config.yaml
train_examples: 39062
input: "log_mel"
norm: "batchnorm"
mixing: "mixup"
learning_rate: 0.012
nesterov: true
adamw_lr_other_params: 0.0017
final_lr_fraction: 0
adamw_weight_decay_other_params: 0
Rows from block 10, named by matrix and row number. Each number is 128 + 32 x the weight over its row's rms, rounded and kept within 0 to 255. All counts start at 0. Numbers have three digits each. After the name is the row's rms in percent of the matrix's.
# convs0: reduce pointwise conv (model.blocks.10.convs.0.weight, 192x96x1x1), inputs 0-95
convs0.26 096:132122101095144114125179113187104079141132139149156152180156100120152139105090146123134093104113146120162193192138137165145154092106109169148149177158109088126113112165128117068112150176099128157149123061121150064114148130117095161084108084089165146131216066078173082116094109121162110165
convs0.27 102:083118124081175087137148138119119096105099187103113144115204138105110090127107124125162159119091115139062146170078148089099119144140128167103065113116230092131186135091127085163190118116124090118130121119129108207135107138125099088083122185121124110115183196132129127127120104144146122092
convs0.28 126:076184152125170142091102074182145118197104117108186114141129104161145101142094218115052065077144117105089125172115175113099106115143136145092156182077145134151081142152104131099119124168110172149148115131107136139150134143119106157091087099154129120107150075106145127076086079144163117116
convs0.29 125:060113111090125110102066140159121088073124130212160141119102131137123109164138108184105154142097212159120073086161088181112151145102140053126104171155106087072151114139087152145122143103127114122118115205135146067126127134131112128109139111120123117181096161084142155190116097128134096135
convs0.30 113:093158128137089159083110101127131069150153139100152150071131162150079156097127103143192120189125141064100128127105109092122181122097111131098123197190158124147140181125060057121144164111152162203123158125130133084152186131123114130147114117105131111119139080164152104083126102172075095146
convs0.31 105:138126136150178123123155106084145137166156066086137086104180111158135113127108133118064135115082075155069092096046148119147174122104162142139076156138097114144089111098119141190123202086169122162151158159101145107141133104092123119101102102159168204164107098154141143087093107131188116126
convs0.32 128:064168128115084142105149114137081116151114177112181113140162112128095172106156128110082148122119133127137091142104144177098135099150128133100243103102148138088119188119142138163179139112132182091135162110110178111150165166126120097103160130085158164059129153050136110171130169164177160124
convs0.33 103:128116108163061116151107089208140119122087146153131167116171101109213102110140081126165102174104142080130175112143086070141117149145131112149125105068166114183129137131160123100101058133099163113096093170181143111154128136134098148061100137142148126132063090118068148116124081161110136106
convs0.34 102:113106084134167116097133102090171148168124115135105133132125129200092147147080107179115152156138140104139160233176116131103099114150103198159189111121138110077152098093185175088127118114096127141099133123104100133122175138166109070151091067127130172084113095106122098076070115100108117131
convs0.35 106:153126148166104167140082135099125124149126187121118133140133171076183136146146134136108069172099108149145109142199095115139151138124148096110142167132125218230047124163117101162073179100152179110170127115120145101138124102136158104088123174152120098124130106111096185182112117118103104155
convs0.36 113:163141103147140078129160129165162190095089126122151135117089132077205119139189088079182090181124088099160135088091112136135168146073168144130109110123091148168201111177152101109159113161120143156098127140090105189077103144143095166131132096130125129159085111171079116099175117115092107125
convs0.37 092:171123114127215116093115124102113094119106158076130113109140134100143152166092141123118131160159116170099105180134132120206064068118132087179092143094120168102194181089193133095138105083157148161148098125156130126113174156163154126140090168152155134161144125123212101104154162153100117098
convs0.38 109:132139118129172115146132154162155097132100084218141108087114123109030150157077140148159126107081144116100042070151080150180097134195124097095114121199131165131081116131112153101101116129155152128101120166130125116110136118124119123147126106106142175136135121082196169126141065106153088119
convs0.39 124:105111082196227096125125092093122101149142155117129132095085138104165129157143170199142098102117129135100095157108120091121114088133095158136134130087149097194092117088128177081107194121131097097203139136114176142124094117114148090063116088166102129144082084123175141092110163122126149115
convs0.40 071:134121088137133126159123190124108153158107135137140118153174129096194078127162139142064107115095126073101123140170138112094118077142146129100079150108178168083179167165074158135139163185180120164125175124139132093113177075158086116182138126119097168111099113138073070174105150137121100182
convs0.41 087:111135148120143137158083117191116100103110129156139074129098164167132157133109092149139233147148172136129117135162060147163102123086136089105085189140134077116128113109163100165129129190146106161147083192135200117120109138131093165133118125111160149112115100173073075087141131084134152186
convs0.42 113:118136099121071242111072082117138135076138122105145095102138152141098112125143118113165125203159154078134122163185139086155127112156106112057150120143137171153144119131100132158122104132110130122166147101130111115136189119107142078067109082178143179111134071116124139058097174158137164113
convs0.43 084:124162141163154124086151147125176098185135127116199120126107156109129066121085130110087135093136158125176137110116072120133131126120158114125055158114154085180149167149123066104069190111134119098088135139083077137048121118163118185113112099182115102144093122105177126168115142128126091194
convs0.44 091:141104111098196147112163134168197123156143126120219123155094126113131085086051156100149147117145174129142119097131100129122090098087131128080073143143128108124117188131139081118082173071173129139138134149078108171074118175172142121140112122134154176093095109107147079119125165154113098193
convs0.45 105:099102134161106253099093198092104111128147109090127137148194176123159187101160159121138079167106147114151131136152111174098126134154154089101107080087113073099152101128156123121134112073103086074170119167101126112156119098109125087078136102152162112100160100126125116083136134119110124181
convs0.46 115:160149165137108130137138144111091141094144139172107116107102179138141144103082103162158108138154118133151118151123141148142159128110035113135099133161107096143112101128141161139126181102105255129093157125115180178147181145092129219123135148101136156080153081142143109083127199142110143130
convs0.47 091:138152113168148171163079093110122141092076106142079097127083139154117154098120111124087195140128123138154101126164082142098132113174144114165127200134141149146120165156176146161134130098113165173126100207138191118120098152142078106110146145096111221127164152198145141093162158126166161171
convs0.48 102:146106100111166114116117106147162120116108176099164100117099116149094106155116095155161178194094146103176130143091081071076137226108148081092185139098116104182152098104133144100109088129067165163114156145089139108127093128121140194145059138120095142119112088137086169092101163132104129104
convs0.49 099:116132136093118147113165100088138134151122113176115127131188077081119115088023152120136147182135158147151110103097097089186094099172086162143115095169127070045160077132157114119100167193184112139125116091148114120146138147115098108138131141127116109146106164147181124117158150122151059172
convs0.50 105:154128075149161113160117115228142120126135155123103147100122137110152091127171074168192084069136088131117150085101129194118071086137123136139163153141173117139145181103153159138120160124143167158129148122097144134068139137131124084098152128084154112192086106096228117108115103117102107107
convs0.51 090:123110078092183100127120136111152121125094122138165070078098103138106082140136201147115085107131127154128109109109075102125118090157172110199074079179143102046160134110118121125101130179139080127088110083112146048194153125082124123198170161121137162113124141131118123100145145108094123138
convs0.52 122:119127118066133138101171160090167197154118148091119117158105122090134098134255145087116103134105080146129106115085127156138097100178142144175148147082135124141101155082117108110104080094105170152102125124113145101107128139079136120175115143165117168117106095164140134129157138121099113152
convs0.53 100:114145108170153100069160148100111070177122130086137132112139122104118138129097132176120073163128161163111084179132139128136189204104112072117169147084095139175038083094167155120108158128128139174151136072075124103104122137120160151095159176124123076121098085106108176172105112127164128129
convs0.54 130:117129114114091164166075119146103116145156097131151151112054126141117156255120156151148120134080132100118144109137081095125131131087090129092171104076120074122159097143129068161095145120142108123065128136100121105106100112077119133163073142105109108115111132193112095093103098188159129170
convs0.55 086:095174152175123129120131157103134092142133169129128084107077142143113118193147160092109121115150053120121122143058078158099110110167104091116136153183186076138146172138146117121143129100194167152158121144136093159066122206172134169099143112081103093139137086145162069136151108126125114191
convs0.56 124:035117116115112121185119135079154127143156127137216162125109126105092138154102106103117102145145127084100091198112117125048061100146101051161092141087185163105103115141126126145137084190136132120140090095140098155106083172128112118134121099124167083103162131089169109141113142127143086127
convs0.57 094:024111130100174074179125120113158085135138160127187137138131096120084137164074111116142094123182084118140125119021190152085083122148145145142111134099167168138123150097088148167151082163134141114156139133173115149099106179116098131121174134161090107145110103156145152183125120144157091130
convs0.58 120:178157145139070096085110121144163072154081143104147152106123148143036117105103071097240121114112133100105092098155114156108103090183132124171141090163142137099125110173117118127150204094201124145147164155102154129117165140111172128162127125105129165103093166120122157098137131088148113106
convs0.59 104:132109149155112156099109180135136121131069150134155109169140120157097113132120175159077107198123088175073070191161103112109180126160127164076135176105155104067126111140128178066165137175101122093165160104205154067131139129077109169134105138099113115145150158129145118121104101103110086099
convs0.60 099:087120110120092109100129119127101089139134096206138130134141119185161118192123207167108124195149085121096095177100166109139134160147084139113142154126077083100165110150144125095127096173071143070110205129132196053134121136123129128099105136094135106173113128146093144178114083134149142111
convs0.61 105:103082108121109103106121170093137085132168130195201147176135118066105192064081120117110167135132177112095153165075124103095071155113149196104159145106075171131153082126135109131169141159102127103095162073132092163117131156108122142194129141139106132124141136168140110119095089119081124084
convs0.62 098:095105098144104099072083127135120142215118117104160144080104170096180125138133214135121116112123150094099145105216161114155127083127117109097137118175084103174103125114060124093102052122101121151121123117159127181133121164171137126095129103158118091126134098135157187072132181111152103134
convs0.63 103:098114068120154109083086134135099149139133178127165135125142105084184126118159193120135160118190166106083058129126081153204068101093101121155147130116101105146183147145108104134105109151100114202188125130113105194117132133151131118090138146134160190091167133184132116085114147151153090104
convs0.64 109:033126161090122128140115146186135052135140097166121143130100140134059131157126120149157169058102144107149093094147111085157093199161141146162081105094143115187073190106113100098156119134104162166130138125122141154129095119107097131156075107125145180096094100132195120147150128114087157145
convs0.65 093:106081159102073118117077154168157122143148096138140155195151141107112119186094211141146136091150166107146149119093090203101098127136169136184092111149075088129112109122083080081196056137115104140118156114140129145114135135127091175091106094116117182089140139162139101090126152127178107125
convs0.66 096:084143163146080067114190068159140117128119127125148155121129090108142131243055158107194098138073080129090101148159088123158110112109089126164113083136111143141153115119168155130108179116129118117168145146120169112187127114103140140144103168161100144092131190079131126105144130152171108083
convs0.67 122:126113124136132060116098128141121142111116062146159132154181176077138155094046161135066133183120087092228131129161110112159092142148111121125163132106144094098086104084129137083158135095168143073102163118176143078091179129153148131109125070116136108165151112110084122082155107101124130154
convs0.68 124:127174163097134119131195170116132139163117094135219135107159126128080103078147097129165081123032115159187121078142106130068149084105153141110117129148211117152133076080093163122110099142123082132093112086082096137122105159119102171104135117131178146172153098143131132139102103156154123127
convs0.69 109:100103154086095124167155110151101116162108100140168114110105127158046146136101132163109133079109115106207088113078099150093089117129167028117187163118181147104115107094159055083187110117109114101143187142089145138109131136144104171115119112125087142119109092082149133139181119130093144109
convs0.70 099:070148164154110074108194085138137119113112088115155100103148086152157142237097161087095114163106123129088135178146072124116058088151129126134092165177141114123101103136126157154148114181134104133208148102151112125178128101124118120119116101130090117133105206108107179085166111119115113132
convs0.71 092:130125110130121087176145153102128172138120144153144151166140150143107122098118095180156151084139091147151128100134123089096134096145120128098089147135205115208076118134045138176100095195097175159119069146136127120114161193091105071120113113141198096138092089129174077119138095144122082131
convs0.72 094:140090084135163121189133137144163217095151097057112079074097101150140122134142116161092091151167126091111108112104096123108131093117168143177106134155111102124100118126227085152142096151129110097074093126132121101093147171142119129127078098116153137119088119116074159143152112087138095215
convs0.73 092:082112085112107136123131107143150128125108147150074176155120123117097127172164144139087140127167096144207119084148079238080145164176111095117166121153153105131118112129111077127108141110131108170127085096166117166122118146099102168117065080143163120088106123183182100197114139119162154087
convs0.74 099:111116179151109101085122193161107128106143077153242110134096134153111100103079155092155088135133045106114113163142126072147097104189056160122117133081165099135095059158122141111120124152165133119149169108163117195111155149137157168144098156152109134131087142161141124135144097140149113118
convs0.75 099:142096130165163124178200145121170131163117149181114108143127071101091098108114121198153099105088100141154119174145099211134154039092118111101154142134131065165109147109113098108189165145111158105108108135166123129080094098133123138089129059091138104157128140110151111103099100135135063162
convs0.76 101:072156134110105133175102120173195135087169145149118096156106082092170106164131136080128118097161123084087120104097065222072130143112104099095115148142146143139154138083136110133081128137130119111114101057164092150109093139146106161156086088120120086088155127202128169177083105146140106149
convs0.77 076:094134125137140160145189108106154116176108181109097212083126153077107155102170081105093162074050184149143144161163077134110168122115066113162115113155124116108135109194192047120131092108134112123128137150113139085147146107096127117134147113126149064131131155117099120130175173151148138105
convs0.78 119:082104126177126143186118120117101059095193134179128105079103174096164186131133131113133134172078143129201130134162167117129105134188126145093133102121090131132136112128132064150104196147123115072115189109127098063161134131128123126139170135218130102121124119092135118137130137071119159178
convs0.79 067:109114130106137067039134130117107129155095141182086109141120107092104093171121133164161093103162162125145156094121130139151199165124156129094095140147178148135128131190124074149104128178082113130097092115131155113127087124129151127101185136128131169146102117088163130203089132212115213137
convs0.80 120:128099117117144049121231076085135153146140100124119164083133089123122128193095118115177138140117108102144114153110111102112160120104149124255121111142106112098136142148112085114180092102093144123077142151125117099098101168092106126198126141150140114103104124122119148090146076117124155162
convs0.81 076:171115105150119094147183137094100169146102149167103143110101118065155138073130138164127132180104121094186078160121111098099146141112123134133096163113131126188049129094106126130111100114128153152145255165083176113092141120049121104144146108127102110131098084101140162152141165140129140169
convs0.82 046:112154145141139128146098135171082157163164055124142108108067176109148102078183092128177141097161104120111089093099156118088098107131156100169098115127128141152138215086175100128118123130086169161084066146160165179172118100168140086149153161098151131160106139144085109175136157079124083122
convs0.83 085:143109125150054118137059121145179144138154112123150107116155103116113146113122190132064102099103150118138082125110163094154140124098146118174132136120150105082151088128151124147131165206134072088128084076135111155130053199108181118103204069103137131128127140127144164066113132085154134083
convs0.84 066:112154162090135213114140081195133110062105151120155080090143119095114121148164099114079137184132089116097119172127125117163136143160106127106096130105127138077169072121115136111159126146164140166148084105121176113144115078121084105087176121140162135066108144080160079164096159192129064117
convs0.85 077:075099113116115113086117121158119146123133077142165136144136187105154083101186129117146157100123128144057164124105152140157102104136115062163155104074118135155157176117194052144128090150052112155124078171144180185129130113148104124167114172069130157110115119188127127128156122127106061126
convs0.86 096:120130113137093153155128124155104067103151065140151125153114201081174148179095154098093111089074088161152142229132088189151132092143120086139137143151134152182103172134169069136100093096108103162165121154119117094167160102147126144141090149161120141065115133152156066121112152119117122101
convs0.87 107:141143119173101119122137153138149093154174092095125147132127184146100096197133184115115116079155142107144082138149158152149113083110126084188103124239075098109185120153128116082177138148069084148131108121160122177106101121155153126145110070105138131098120168073118135088122117115188169110
convs0.88 077:187102128189151094091180060176113097155125147118127112144126138120143115135172153117173127154166153088147147185112123138118155167189151041141139116099122145108144120129155108140122130144142087159142087110151185119096109110174113179098123131175143138138034122107084109146091104073052134095
convs0.89 122:107125122149122106114102120107140094080157115116142082137107125109118106150121073148119131084167084113223113097183131119057059174097124137124088138106093084198151209117089073083141099143130129133122141166119126120121145099173149155132077055141115128154159084146148105163152095131075149118
convs0.90 101:167112154162133135126092103100182083139127110139117121135130105163168115118124125127112107208193087125137175099144104069104116099079136124161127084171131112113064094110099160163194135112043108135174124166136098137111137137136113118199088084116122100098147136120086161099215127125187105118
convs0.91 097:161102135138138156115124114083184104109130116117142153089117176146122107157054107085106115151171082114100164139087075110131123112088152135123144165081117107123145063102121134149144121218112134098154124180128131120140157091147151131175050103076133071157107119117059155096145088130195184152
convs0.92 093:149112154090154150134086156116097164157109126090140154097137104113102106161079107187099149145146159118162129106146160130084116172060144123085121119075109146095166143083157089058175113106108142075164094152198115139134130068125146121129120124090113175087086144101190117071105059167154101154
convs0.93 112:138186126230142188119140118097142097136156199137105116120192103162132120149142116108145208102144186128093207145151139104152122151169095108110143125138110139069094097121159118110124139156129074176113105123150169086104154183108111127116154101095159094130083123134116092154150162137072091162
convs0.94 127:130157128114089147131123145162156106144118146198112083116135093100102126117139146118112088105106172105095161181133118127148106135193150181209146124076139128099129135173098129131099100251101147096157081131111180132167101134062120077130100121083165090157106165160151132154121103104094118168
convs0.95 100:166125137159182144096129117159128121159093147146153111111142126176155095172159081135189145087155193111116111110082111124172122117166149057101079123128042126105156118131138131143101133172095059176149099145167134123114121130106133121074122166183117167112026116087095100123097127094104110149
convs0.96 102:125163194132090141122133151160164032044126139167173097165111119078107125122098128138111105107182123133131158152143148121153133176119074125140114146120134144129137102155150138109164119114085249123166143154092160114145121145073132201127132137091124161134143104129141141106069186128165095106
convs0.97 117:111112115158070115127116154149148119113136098153126148043126108127160086116169078117134124084160103151116166176143111105073118106221205136110139168194107098131114155108087190112084115099161095127106131175130130157166170143094137106119105171164090171078146102132069183131093126118127115128
convs0.98 092:121121120173140150197168097164171128146162117188095076136137117146155181145099131102179185155180100136174095202120126165144115121134106210124076138110163105088122127037121159092154115099167092116088127109139129110082165165133111105126151140136168152109137090128101102102132169078101134155
convs0.99 072:136124081130130153135099154153132194075166161127118105128128140145138143149133127085089180117040120201080148109109131093114090136082158114110127104178157183164107092126071215134134113115150132117155141127114103086077165163121119077121142090068161142078183120084148134085151113104097139107
convs0.100 125:124136155136078147126140149115145152121146101153142198174183151112114135113119138091122107130077165102099108147135095136154100131098207110120103081133115120140107112085114088127123106134084064135147124160166136151172145105107113128080151130140109147163100102097133082083139078119140154255
convs0.101 097:078187081144136151150090189133125113117156109139155121088078151134102126201111131115109089131104115036105145085194114094104166101116093097086166089106138098113129108118138143148096159135162177134053067064149145106132081142106165135123119157069126166106157163127126111155127167164148098124
convs0.102 091:134093099113140149111120141177072136135166157127196112116099100170138073241107116127124134156089137114120159127162140117089127083091129118109151082101137198099137122168169179131118126126202106125085131101160142082090120138119111148087120141105166125104163146146104112164086135214076111093
convs0.103 093:109128156101128101131117117172159103128111123130155099169147130204119097144071145090111104135154116117133114140122075116129077089134144146153179122210088077165110131111094085137111118085183114112124166176116122090134174124108077071140146139165107223116080171117091092092109118137165135203
convs0.104 116:086119092092152106101106122094155117152111126110176054119114086124129086147149093165213057114067138122112112131156170137109138094125131110155143120149126164160141189150098129110155125178187139145201113119143153118122150182088104164076136137205112076150125116146118123050117114090111113096
convs0.105 095:131140118149090131147126123164113123104123095073146123138113114060091151096140140155139088088141223151070137100149126144110120115164158087160144180121062131128131172120227089170116092103066142157093125140111140073125163151158132104153123158093091163143056147172130104118136110072084132115
convs0.106 061:153114125100149127079109121121181055118058141108138148116071193113154096121095158195105105132068124151093123095093108089141113131117181120177128110035077143103158131143142087118113180154141133077208091148168141130156100123108154121143122168115120174108096126164139129144108156175112094137
convs0.107 084:122117111190110088124106146183105129099099101078155151150199099084144141090099136134154078099217114138122122128164088122130115145099132167130089140164118106133085123128255148133106074137105146171130162167170134113110120121164111119152162134124073162096101147164143148159161093093114120121
convs0.108 101:194105090112087163161127105134125127171081123107162152092135142137103106104058157131106151105156103100146121110106139078131099141098147125159108168110166134136157080141069192249139111106139132101158133090160116086180081136117137133151150093116136098144125163153119174095164153182200101126
convs0.109 085:071123149137201105135108096072173117149131126170151114124124174165098107115108136181115114098149150128089120163110147129117133157135101090151140103096114174133129161144131127090123127181088113133230105216084117160116114146117097119079049127164076123172123129142110087083059112106125099096
convs0.110 102:105122141129139111129061075136164078174121143154161101131136102125082146161161076165195108159098177063063140119131186145113112110125172106158124110119095123152142156124165130087131114162126121145194072103076130115152169190125134135095105141133124117170052124144120129079109136066067103115
convs0.111 138:124140166155169142160134149143065150140074158132111074149255039112118144094114117117100110117149107167170162115139155134134121115118127085114126082137131123107150113112163124144122105173133143138129137176115162122097101156133138104134133116176089139140136136174100127181124095120134056123
convs0.112 114:136083070074136173130098125134113185123059107120142081132158098108118132157225140112108117104139123067136184121123122113101132173168110117114127115103121107151066150157129114106155109124128060062164156148102153081139144219095094153133090168125145081148142145139093175157106146126138131082
convs0.113 096:115112168105127032095175179081078173091119131141115182119169190167108152082123104106092101156185145122164142114130169079081096152137170133164132139182158130113158117142153097157113147121123114109135198111127112164108165173112126150206108097125116129177134152121111144097153136167182111097
convs0.114 095:081128145090144134132131123160121109177127165111089114112104072198192120134136071093113106111122140134104129109034166137136142213136125116108095164192113132098138104124115090158159183162204147129113125111065187107141179129094112129131108099125176121105088115130110107156150080157120074139
convs0.115 104:136148106147134160134075143107107116149101154162131107119100138140135190111058087126139069105075102095147107154129124150150157096155074095129106132133126149132146192101168194088159103123132127123164096075186139086071096136203079124127096112104156135093061100192134091146147108187165128138
convs0.116 126:109126096130107185162150121127175083128128127104156115093125103097160072173133155129143160124152139096157165102076109153079105094136103092113165126073139085202095062130120104210081105132130135134170132137062124142105105174120107165104122138132167087150044149110096136147149092080077098132
convs0.117 099:134176143113188022130147170129108120104127163140086101125154166136126126151105069157112062117153161101129156206109177109131095108156169114153137136135130166074205137116148116148090147109123124141189164093117130186127115166133131088103105085157142131128095100112081123109169174179172124136
convs0.118 109:121176149128101092130141174099135096091118124115166110137049058101116122167105154133132105162107081113113072169145145125124183123174104115116119157103117151093145118122125169106158111144126069112123082090115178103081116114147092079138065086120088132056092143164107079165128196201129129138
convs0.119 093:158161156103060129152159116092163145116131130119047104132124117232140102114092110081118177128127206095086118149100144157121138205165146156127125132177093131159125079132138138191144166128187105131095159136064121084115161118080109113164131118122139144123131182132133066107103110132121107141
convs0.120 102:198113106114113168143078140155120075104111086079178104167125124170068119100179161144123125084074122075163128130067125085149141120079148061122160149096130147110128153120108121183181089131077150134119088119153135086114166153129143168145075116151136159065115108097111129066124125103136068131
convs0.121 113:137116146138152103091062133144107125125152173113174122136108164135167098171132199143114151096117126091207097110198136181102113128096135091177129104078102097138160119156110145136103108137120169117155089076150173081150154199078145156136066189112128079107088071155101151132108134100123115109
convs0.122 110:103106126158115250130083071141191113160183129138133142148154125066162103122138148151163094235114152135139147102113094157128140149131164203146106124110165166141107146137104118178134133140088148132090171139147118154132105115144132124103150099119118135046129143103128131142100187175153134151
convs0.123 104:111132084126112104135123070105111080079111145157145148095132146145115115093158146150089104111174151137160102075109168086162116096146123111143056144091143146046115085175118108151101169179211088091133132117147116109127140142157130112173112222099129136142067098106126097162088100155098136178
convs0.124 102:151160134145083239126096158177107146150156138107132185121106122082109102140090130071123111229174142074112148092145152127112119151119099182100066135081155162107104138101128075124160095124128133160163095129130116130060104123171107120129136140120104124088160109129133100197090133136162134163
convs0.125 115:119138116175070138150140101075114111110105073169127119076119146117105080157117051066110159116185133135118118105174094177172093094104129136098109162140092103101152138155108097066171129214192133129141128157128122132091076093158103109130089139081127078177080136104174113115122140120100112150
convs0.126 014:130124140124142131084077143087085077133113126101126104111101153077107147097160157135108081100113128143128145212061073150116133135177132156059111096133175148099193094145104143081104139157122080128113142151154122157147084181103091132133216056144166121113102136106117112134150100067133111090
convs0.127 086:091103130149144018109231162115082098151128097140168177135094136094100092134180094125129127092123095111148122131112087096075111083142109124150121133165141067142104154140110065177136113127070110106191180126143121178146112135120105110164176159120143093139175130114142139102137109145175121138
convs0.128 110:174097102161149099130112099149157143095120102144133128125138139128080131083171199077083113162182117130111163157095126101146118186132097160181069141128115141105144128080115124175132163063096084153185090163140127116141073149120108100159159093116151120188135103136075145089174160105045139102
convs0.129 094:173118105146192092051135111107143160079151123134156168122139121150096126166109178112179080168141107104198182124058083137166084123118112123139086126082080055073145127095145124123158138074128148201140097143127128123110125114104130121121144132121171148118088127186077174111127132085154121139
convs0.130 098:109122080164042181122198077139100105130087054142170169101092131148109133102129132111117094175120091130087120151192114122115140167156144154083102156189106156176170171061149120124124102110108115142137127133063137093112147145169134163116106086111106146174115126141062125149166122104107162144
convs0.131 107:140117101114046171107136080184116167120121085147141137119123168113107198091105136128077088049164099123110139153136110116113092122090107085064064137179081133108210140155110121164151156092106170130144074109131111193156081136113115130072149139161151105159118136132097114133154164115130116145
convs0.132 097:178064112188108130091137120122172179110129072101169152102128123180096153124111142145134111144082142142197165089078103132161068118105133060093121145113085120093123107113185145106113119125142158136103052159121182101152132109151116135045102118117131147093100115160093147127105171066156089133
convs0.133 090:116108076125112102092132079169145134111118105144144145211108176080149161088107118172079059068120120136113155192093107144130105114109093144092150107161086053104159153174140098129144129200168181112120099081121134189178162157080086121106082145119100109125111145124107124137144146119132100107
convs0.134 052:122145151166104140140159207105126128165149106077133083125148167099120099192110077096090164176164163189178102161137119102102169142113074110124086124113121106133142089091105101077075142091140076145097158130117170122068135070097118155191125125088149112125172103115122158081116089175144117120
convs0.135 090:147064102177136082142087129107144152126144085114169095116096160115121104157145138126121137146139153143095227094096064108134110165146089152146149091068113099123141150143135176093119124077169131135120150130193140135085097127109117116108096101092133067112139163130058202065123087098133183125
convs0.136 097:141105086122143166136098227127126158083082144138134132131166125164122171068094126096204107154111083160094102081133155109113109041112121086152160137080115137151152129130150142096104131129130082105163151083105140104128163183134098144116084134093091097153115086086106124120145158137153114221
convs0.137 110:113165151135090127153124123134140129185122134169175110089089121170167121183176178145161131115110143138094138187182100138137139053104128156119190088065102065147145134089114098132112110124144128054132093130114156127113138142093110185152140098142098130122132103070101149089106125174169069054
convs0.138 101:128093113197172049106194145127126108153136150114117148129171148123156141159150101233095090055145130120084134150155126145094097097133106132157138127163060107171168151147079102161127110134117115134185090138137179133178105075118099116062123076169106149119130128153139128135131115093119132087
convs0.139 091:163167182194091151161162158105166142170171102125140130056130107126146083196220111130110131108145160123146141159098115169122106093102112136161090105126163144156101049090149113175102107065099127139096059137103131156122130078129097086169132115100108133152117119067088124133134134105107129154
convs0.140 094:151195138134141114155121152193153133132167149101120101123163144108133068205180139104100203154126139111130164098097060143145140156095104159144164111141171106150121105114062097196099128055107123126066088133129143106118098085190130131203132128120114126190124123124107087137128109136105111151
convs0.141 107:102163138146090083102138123139147115108134113203155131120128169106099141100116159104098127157124129117167165119171119132110105139071145101115125116150130162144135123103149098141138163113099241120142112183105098145149194146090113217147171155151116146116123135119146106119080117125175093002
convs0.142 113:117127113189234072118161162116129099108090113160103144133162150113115126154176131209116091084148158098086106142122126135116086123141090095078093147140101081178185107118129090117140159112182073113203117099127114101142138121127097085048144098104111130138155118171174145110142122146141112138
convs0.143 134:122131120132123125101125148155099126151123135161169104128216121097101079102120119146121123136119099102121145121136125102117138138111074148113143119172139125128178148141164143096125150133163074137125088088090176116128122143154149113153112136094084136106110110174134084141089166134120078255
convs0.144 090:140120135161111090148135138122104150135135105107158098086103169149140086142151166101117160136158182071102131187133155171112091070145113117082157098104084191107153117140187164094179094130122107084146124136092099140107079131048124090145086144111114179102149149209132204079114147131106115151
convs0.145 108:130103171158137134111108101096150109114148126198159133062185079113150130195169177126116138069151114140085142093085145130087109178135129094153162153080106108078098134113114145113146113117177070123079164081147190105130136158083097142116067112144156124141078053091138127177136129109154121119
convs0.146 097:083094102096134119045097145152131067098132090140182118056176082103081124155133124148094082117147156128142129113202148134170125169093138112136150127130070101122087102126091152083174110094153079195135128119102177139166102160156146132173167159118103101088087083138152092169138134115159125144
convs0.147 092:058134122080132084119100134225126104146145115140105131137123116158119070106193121174110112090107087087101145139111154127172121116132130083142106110129204112136150155164109142122119116099148143087102130209104198207120141108118102134138108119134126209122144203169140127094138077116130130133
convs0.148 099:092071093108141173121096093145116137152148097130077069183120057164177087134145094075191150140103198122138093146179158192159114107101108119198120104131142161185095162176095079130101121084131132086131137176129178120126105123123128106100113126140151155081122097133131161107141146147147099093
convs0.149 091:185116138147102125112101162106139126126077107118167116121173142202162094200132127100143208128113140078168098137120113185171111128129125090119142092114080169105098138193184151130162071123129104103194141135095116078132114120066133110133156118081101121150149159160152166158092155086078112096
convs0.150 095:107140094145128167080113103131117063087120159169190102100180115105136119170117153170065154110183138087148123117142134115098123130131166088125155112116129113109108088184137149087176090095165062127085150079096177040143117153174115124128118154101169123156072127111179102135169180098122120138
convs0.151 109:089128116184129098096125142142078061153138146120110129088071137081111151135160151114141113145133091104129123121135102134101153130137116100129137190121176123086120182070111132147097132159152176161048138187140180200139173067037138136129165165105116115111147159141142108122115198126135142178
convs0.152 081:108168107160149110106125149129078105142117126156130094114099125163219129147209171127094106144193179162060169115083134151095159092132108126159097168112151117097123103086180102132148159146116191170094104150159125126108123070101110152155135079107128101104084093095077158129135087086092127160
convs0.153 109:103133091095126105107111107124218136138133163096161108118090121115131219114164128088118064092166079120119156122145154095138180124193108138119106137119111093095099099109111132152058091135138095149123185089093107156080153181115158151202107093143137145165130175108129110142165162151113102190
convs0.154 087:127128162113117202082111121159161151111087099126163157077119047162125123158107162083120135117159035130116100144157162127142089159141112106124134151115123099160147109197160105163104136127090122134117117109147107166102168156096067161058133087112125088194114125126088096075130154152082096173
convs0.155 098:204141088090138122186125147118118121105095149129153115119076140099084106124113141145157135148099107129174058096122173105146082139074162104147177131116126112153187090064119142117156078129095146080125160150157183078203124099082115152144109103154091091094090104117167108104121085079151175118
convs0.156 092:131153128116164195129097156159090125150122085140144112122134125080082130159145105169096076120138176102099207165054135131054152122110049128126149116126131137092208125149118119105101110168168167180124076097115136135113102150171136145117136132124113154122067102112160112147076098144075069133
convs0.157 098:162107123124130120152120120077118102125083138123164159146085103148148115136123121121163102110125060160184086123138139134132083110092158113115160149141172133118146144123067036083088156200069164114155135131113134044171105103114056162170106117126078104145081083149142107163135130129190093130
convs0.158 111:069083169140155128195114122120152135094109177106135141139071125169118104203175095124108186184130164091061091126162132132149147132100085095146100132085136124137163137090088103111100132114088178128108110129094130132168168141114147131127126144117124153084050238169124140127114130158128123159
convs0.159 116:207147078162122129144035090098153116115137142127154095115163209181093211089122181133152127139103125119051099168128121101130114119113116129159151081131148094110189135109156093091129124138131138056125185094128132108111139155134163125149108105113111092135110107147155093133114118127172060152
convs0.160 099:066099088140115175117125082112105084190085145165135118120109131124166125097118084081150136139140060117115132139069140136178176137091100124097101119195084110187172120140089142120175066143090139131172185174113141072108139174159102135134094133132159087105135147102140191099137070120106133136
convs0.161 107:185098131115100175135106101152074099081141153112160176148059158128097105176128088123101100152172146159096128073121107128046133152150161137141130126122118125108113134122111103125087179045148142126142193149065174160144104125124124143159142133102149086184114148169093184141112138078174178114
convs0.162 091:099124135099160127102139153131118155149118175144132156113129131126121168162216129112121164129156157169062136143133062132134084090167163142149125115088089070112133178078187145100104108100128091187207177164149176088067109130109087104093155103130161137115135166127120162093086170118109105090